config = dict(
    patch_size=[4, 4],
    grad_clip=0.5,
    steps=15400,
    epochs=66.9,
)
Rows from block 5 of a small class-conditioned image flow-matching model, named by matrix and row number. Rows with one number belong to one neuron. Each number is 128 + 32 x the weight over its row's rms, rounded and kept within 0 to 255. All counts start at 0. Numbers have three digits each.
After each neuron's rows are labels from the 100 images, of 14976 (inputs lightly noised), where the neuron reaches its highest value: "colour at peak" is the nearest of a few named colours to the mean colour under the peak; "responds to" is what is common among them. Only what is clearly more common there than usual is listed. The data: telescope images of galaxies (Galaxy Zoo DECaLS).
# fc1: MLP up (model.blocks.5.mlp.fc1.weight, 1024x256), inputs 128-255
# fc2: MLP down (model.blocks.5.mlp.fc2.weight, 256x1024, transposed), outputs 128-255

fc1.297:105160153153148085147123060118175084132131136133176114170132093163148158178171107137152129150164145120120210058051104105137110110127118151135151174102124104145141161088146117124103124146147156200174146099120150102118107122149129141170097149186114159061123122122146158122119082139123131150107064153144139102126106138109153137098174139183090120134129168146129099137113063169122100177123
fc2.297:148057160138146050125132111184107166142150182095102128117154100136114103081153125133114139142106114108102021082113125135123103160159170123127124048132149151113104136093135169109134134123117148110172129095154161125115114143133086114136137122179108132080103143158133129131148145140102154131100099141147105096165118118156143127125169143128060164131089145116156161082154255151141112115112
colour at peak: brown; grey
responds to: shape: featured or disk

fc1.656:171086163134087073188102114072134155114116126141066124123086128122090092175079120135145119101145173099128126136180135127133189128105092104114091183158146147203133045142138114147129110126119190121116144142097120119101104167102127171149140106127166119182145135152099130099114167142172170142155176118099208122147113157077131161154163167116181132112110121134084202151086162118119105110144
fc2.656:146125036100139133151129029100142144155124095133079121116154055131141070103063138113142122118129080126141170086109133123103161116154093087133070188136124131066155106172159100123166109108105132118137083154129142130152147157074119121093084147140098132094134098138116112135085178137190141091122144078144144160091132108111153164153105136108218175116141163114216108165137105154117149123145
colour at peak: brown
responds to: shape: star or artifact

fc1.109:142089144124085154156106124090129108122143169122113169107137133180123166110055149194124117157114123112089093146118108193179154145168098157148194150057098109180153139090113134124122133131131134104141072075124106140132068205181140159153131193106110114135128135111100105118111185094116082147168142172135151113156145129147114163106173142122129079163136125122101165179080082111070140157127
fc2.109:202089120102117122188087139121145099158138103186182109106159144085131135091089130152105166123080163126136150100112113133104155161081144086176158142110119121107132103110095118144109129127125091107162052117105094134090074122163100140112131102149100187168114109126145105083125217116125089146096156146140163184144091145123123134146140181111171182067184172155148132126125180153101127134128
colour at peak: brown
responds to: shape: featured or disk; edge-on disk: no; spiral arms: yes

fc1.4:119111110169048147163104097138140132133153125155124123087010081155114167131101114118137108100088101120118186100072098187160096119095088120157119054131144150189202135163090139115174102164119152094147125158163161093210124182157126210137117116108157145137148199157087178121083083154156127115145127073162109150092137143109158105089059135105145126125123123158105191182086140102085111098110
fc2.4:117102124129155109120103144110138170046155135152171108108181129130098146077093127133177171194080121086130099145126128051116070132097132130121095183066126145056135122077144081098194108119111118127154107146073188072185162131081125124099104138135143119150128117051115195145136098115169105175112113060141126222094052139131164144130164157090136115142122077118128141068129118091114135130102
colour at peak: grey
responds to: shape: featured or disk; edge-on disk: no; spiral arms: yes

fc1.74:171138144154116165152121096143136208124133126178050123119103118103121127130087105085143160107098129117133145141111109215139124146106103145118076188105137151159163132136157177048126125158139075093092152163163115177118094189090127191145108104099114120139133144164102120174043128109201146190092189123134123127121120139140160144147120129114082093120182126125070165103134122133050038122129
fc2.74:149099155108125061150123100143115125142151145077252089109163082158125100195114115086174185145116085123147131147137129114121115140160122088098074192152125144152204159162116177115124136116139197138150094149125086176122152135186145118068093130148109114141147084166155065139152099152034168131162150111104167152140178146120142173163159096107103148153173146125159109189129129117091138120104
colour at peak: brown
responds to: shape: featured or disk; edge-on disk: no; spiral arms: yes

fc1.211:140105115160130094041089110128140148117153173163174126086126140154137122195149137117135138113076045090107174126093133128115141147112129123166087201150086143162143102121125174149142151126106176234134117123145187170107103200099126124060104116110081100172168134136116189117102122142170045154114109101119084128129092145130122140149122137228177075128180144127150164133118144088156097084086
fc2.211:118123079150129086177118137179142090114107112167043120122137146146096106156170131152155119130082147146143120089132120139085122076109147114194155133088111099140169133086102121145142147144153139084128141116134157192190091128168123164181140125079094130186119127119075143165127160114136096165149133033107144082154142155135125064074142120069194183119113085149180090195126117124079097118148
colour at peak: grey
responds to: shape: featured or disk; edge-on disk: no; bulge size: small

fc1.540:159138121116115149182108121117148090107138183171072106094125118179131092138177106072127139114164078119143170074104126179118153123165140144149097117074127096126156158142137136152109109087112144189161154247076164120109113194122157117138111113123149127166144103142154142150069096142150079173137108141157189153106094109127148173096175081111139147123171084128155200154118134097118040093127
fc2.540:130161177123136157124111174091182101100136127057108120150106103146137080072125134080116101151071151141123059047119145052109103170195131167149118069146103098103178161085124129151162120191128109139092092183142154135137110121170159093145098086135129086104108091138124109095134124116069095133155132084107124130139175142096114155131099124126125124121146070128111130089124179137112096092102
colour at peak: grey; brown
responds to: shape: featured or disk; edge-on disk: no; spiral arms: yes

fc1.174:137111052144156155022140123144177125119140210192089185112110113123136172095119111119153127118135137142152219122161110114127139128111110076093169097095142141185150112149110138138136159100116107082108151141098108121127143105138162135168154084090183171125147128147151150082171123120148114157123138148116150121101077084140182130105186135149181148057076128120176144135119153103143098155111
fc2.174:167133144152130144057109082154126069144144152129129120156133141110122118161154155121131118111099107131128056129072123158123101166110105061085201113113083119067085151156156115162109136161130149158128139122111156116096156106115196103172087137137165038150121094096137150133112102127154118088043139118109171180154141048107159107112080120135212118165110192119100086134051146093185133196145
colour at peak: brown
responds to: spiral arms: yes

fc1.630:104143177096075127136139117098147126132132136125168167148150104165152137140147132094140122186116158132113083185116141098104162122152142136130126139137095088129122146107137121136142120114130133176182148177134175134201140078101152147164156132140180116173143163124089139126154098093127150119180084239122137117155108072065097135101203151122083136192151146129127117079103100096154196137058
fc2.630:100151208160142096121104162131128130135154152098067119117128148118165082062179113080117142141113150114158143105153120171144138114103152118138126064120150126094140138163157111144104135221132085122162064113165176136043148137157171184113136137172129177092088149192112126114066108129150138108105174187131135163126156060056099128086121113112094131122187125080134113125172180101156141165169
colour at peak: brown
responds to: shape: featured or disk; edge-on disk: no; spiral arms: yes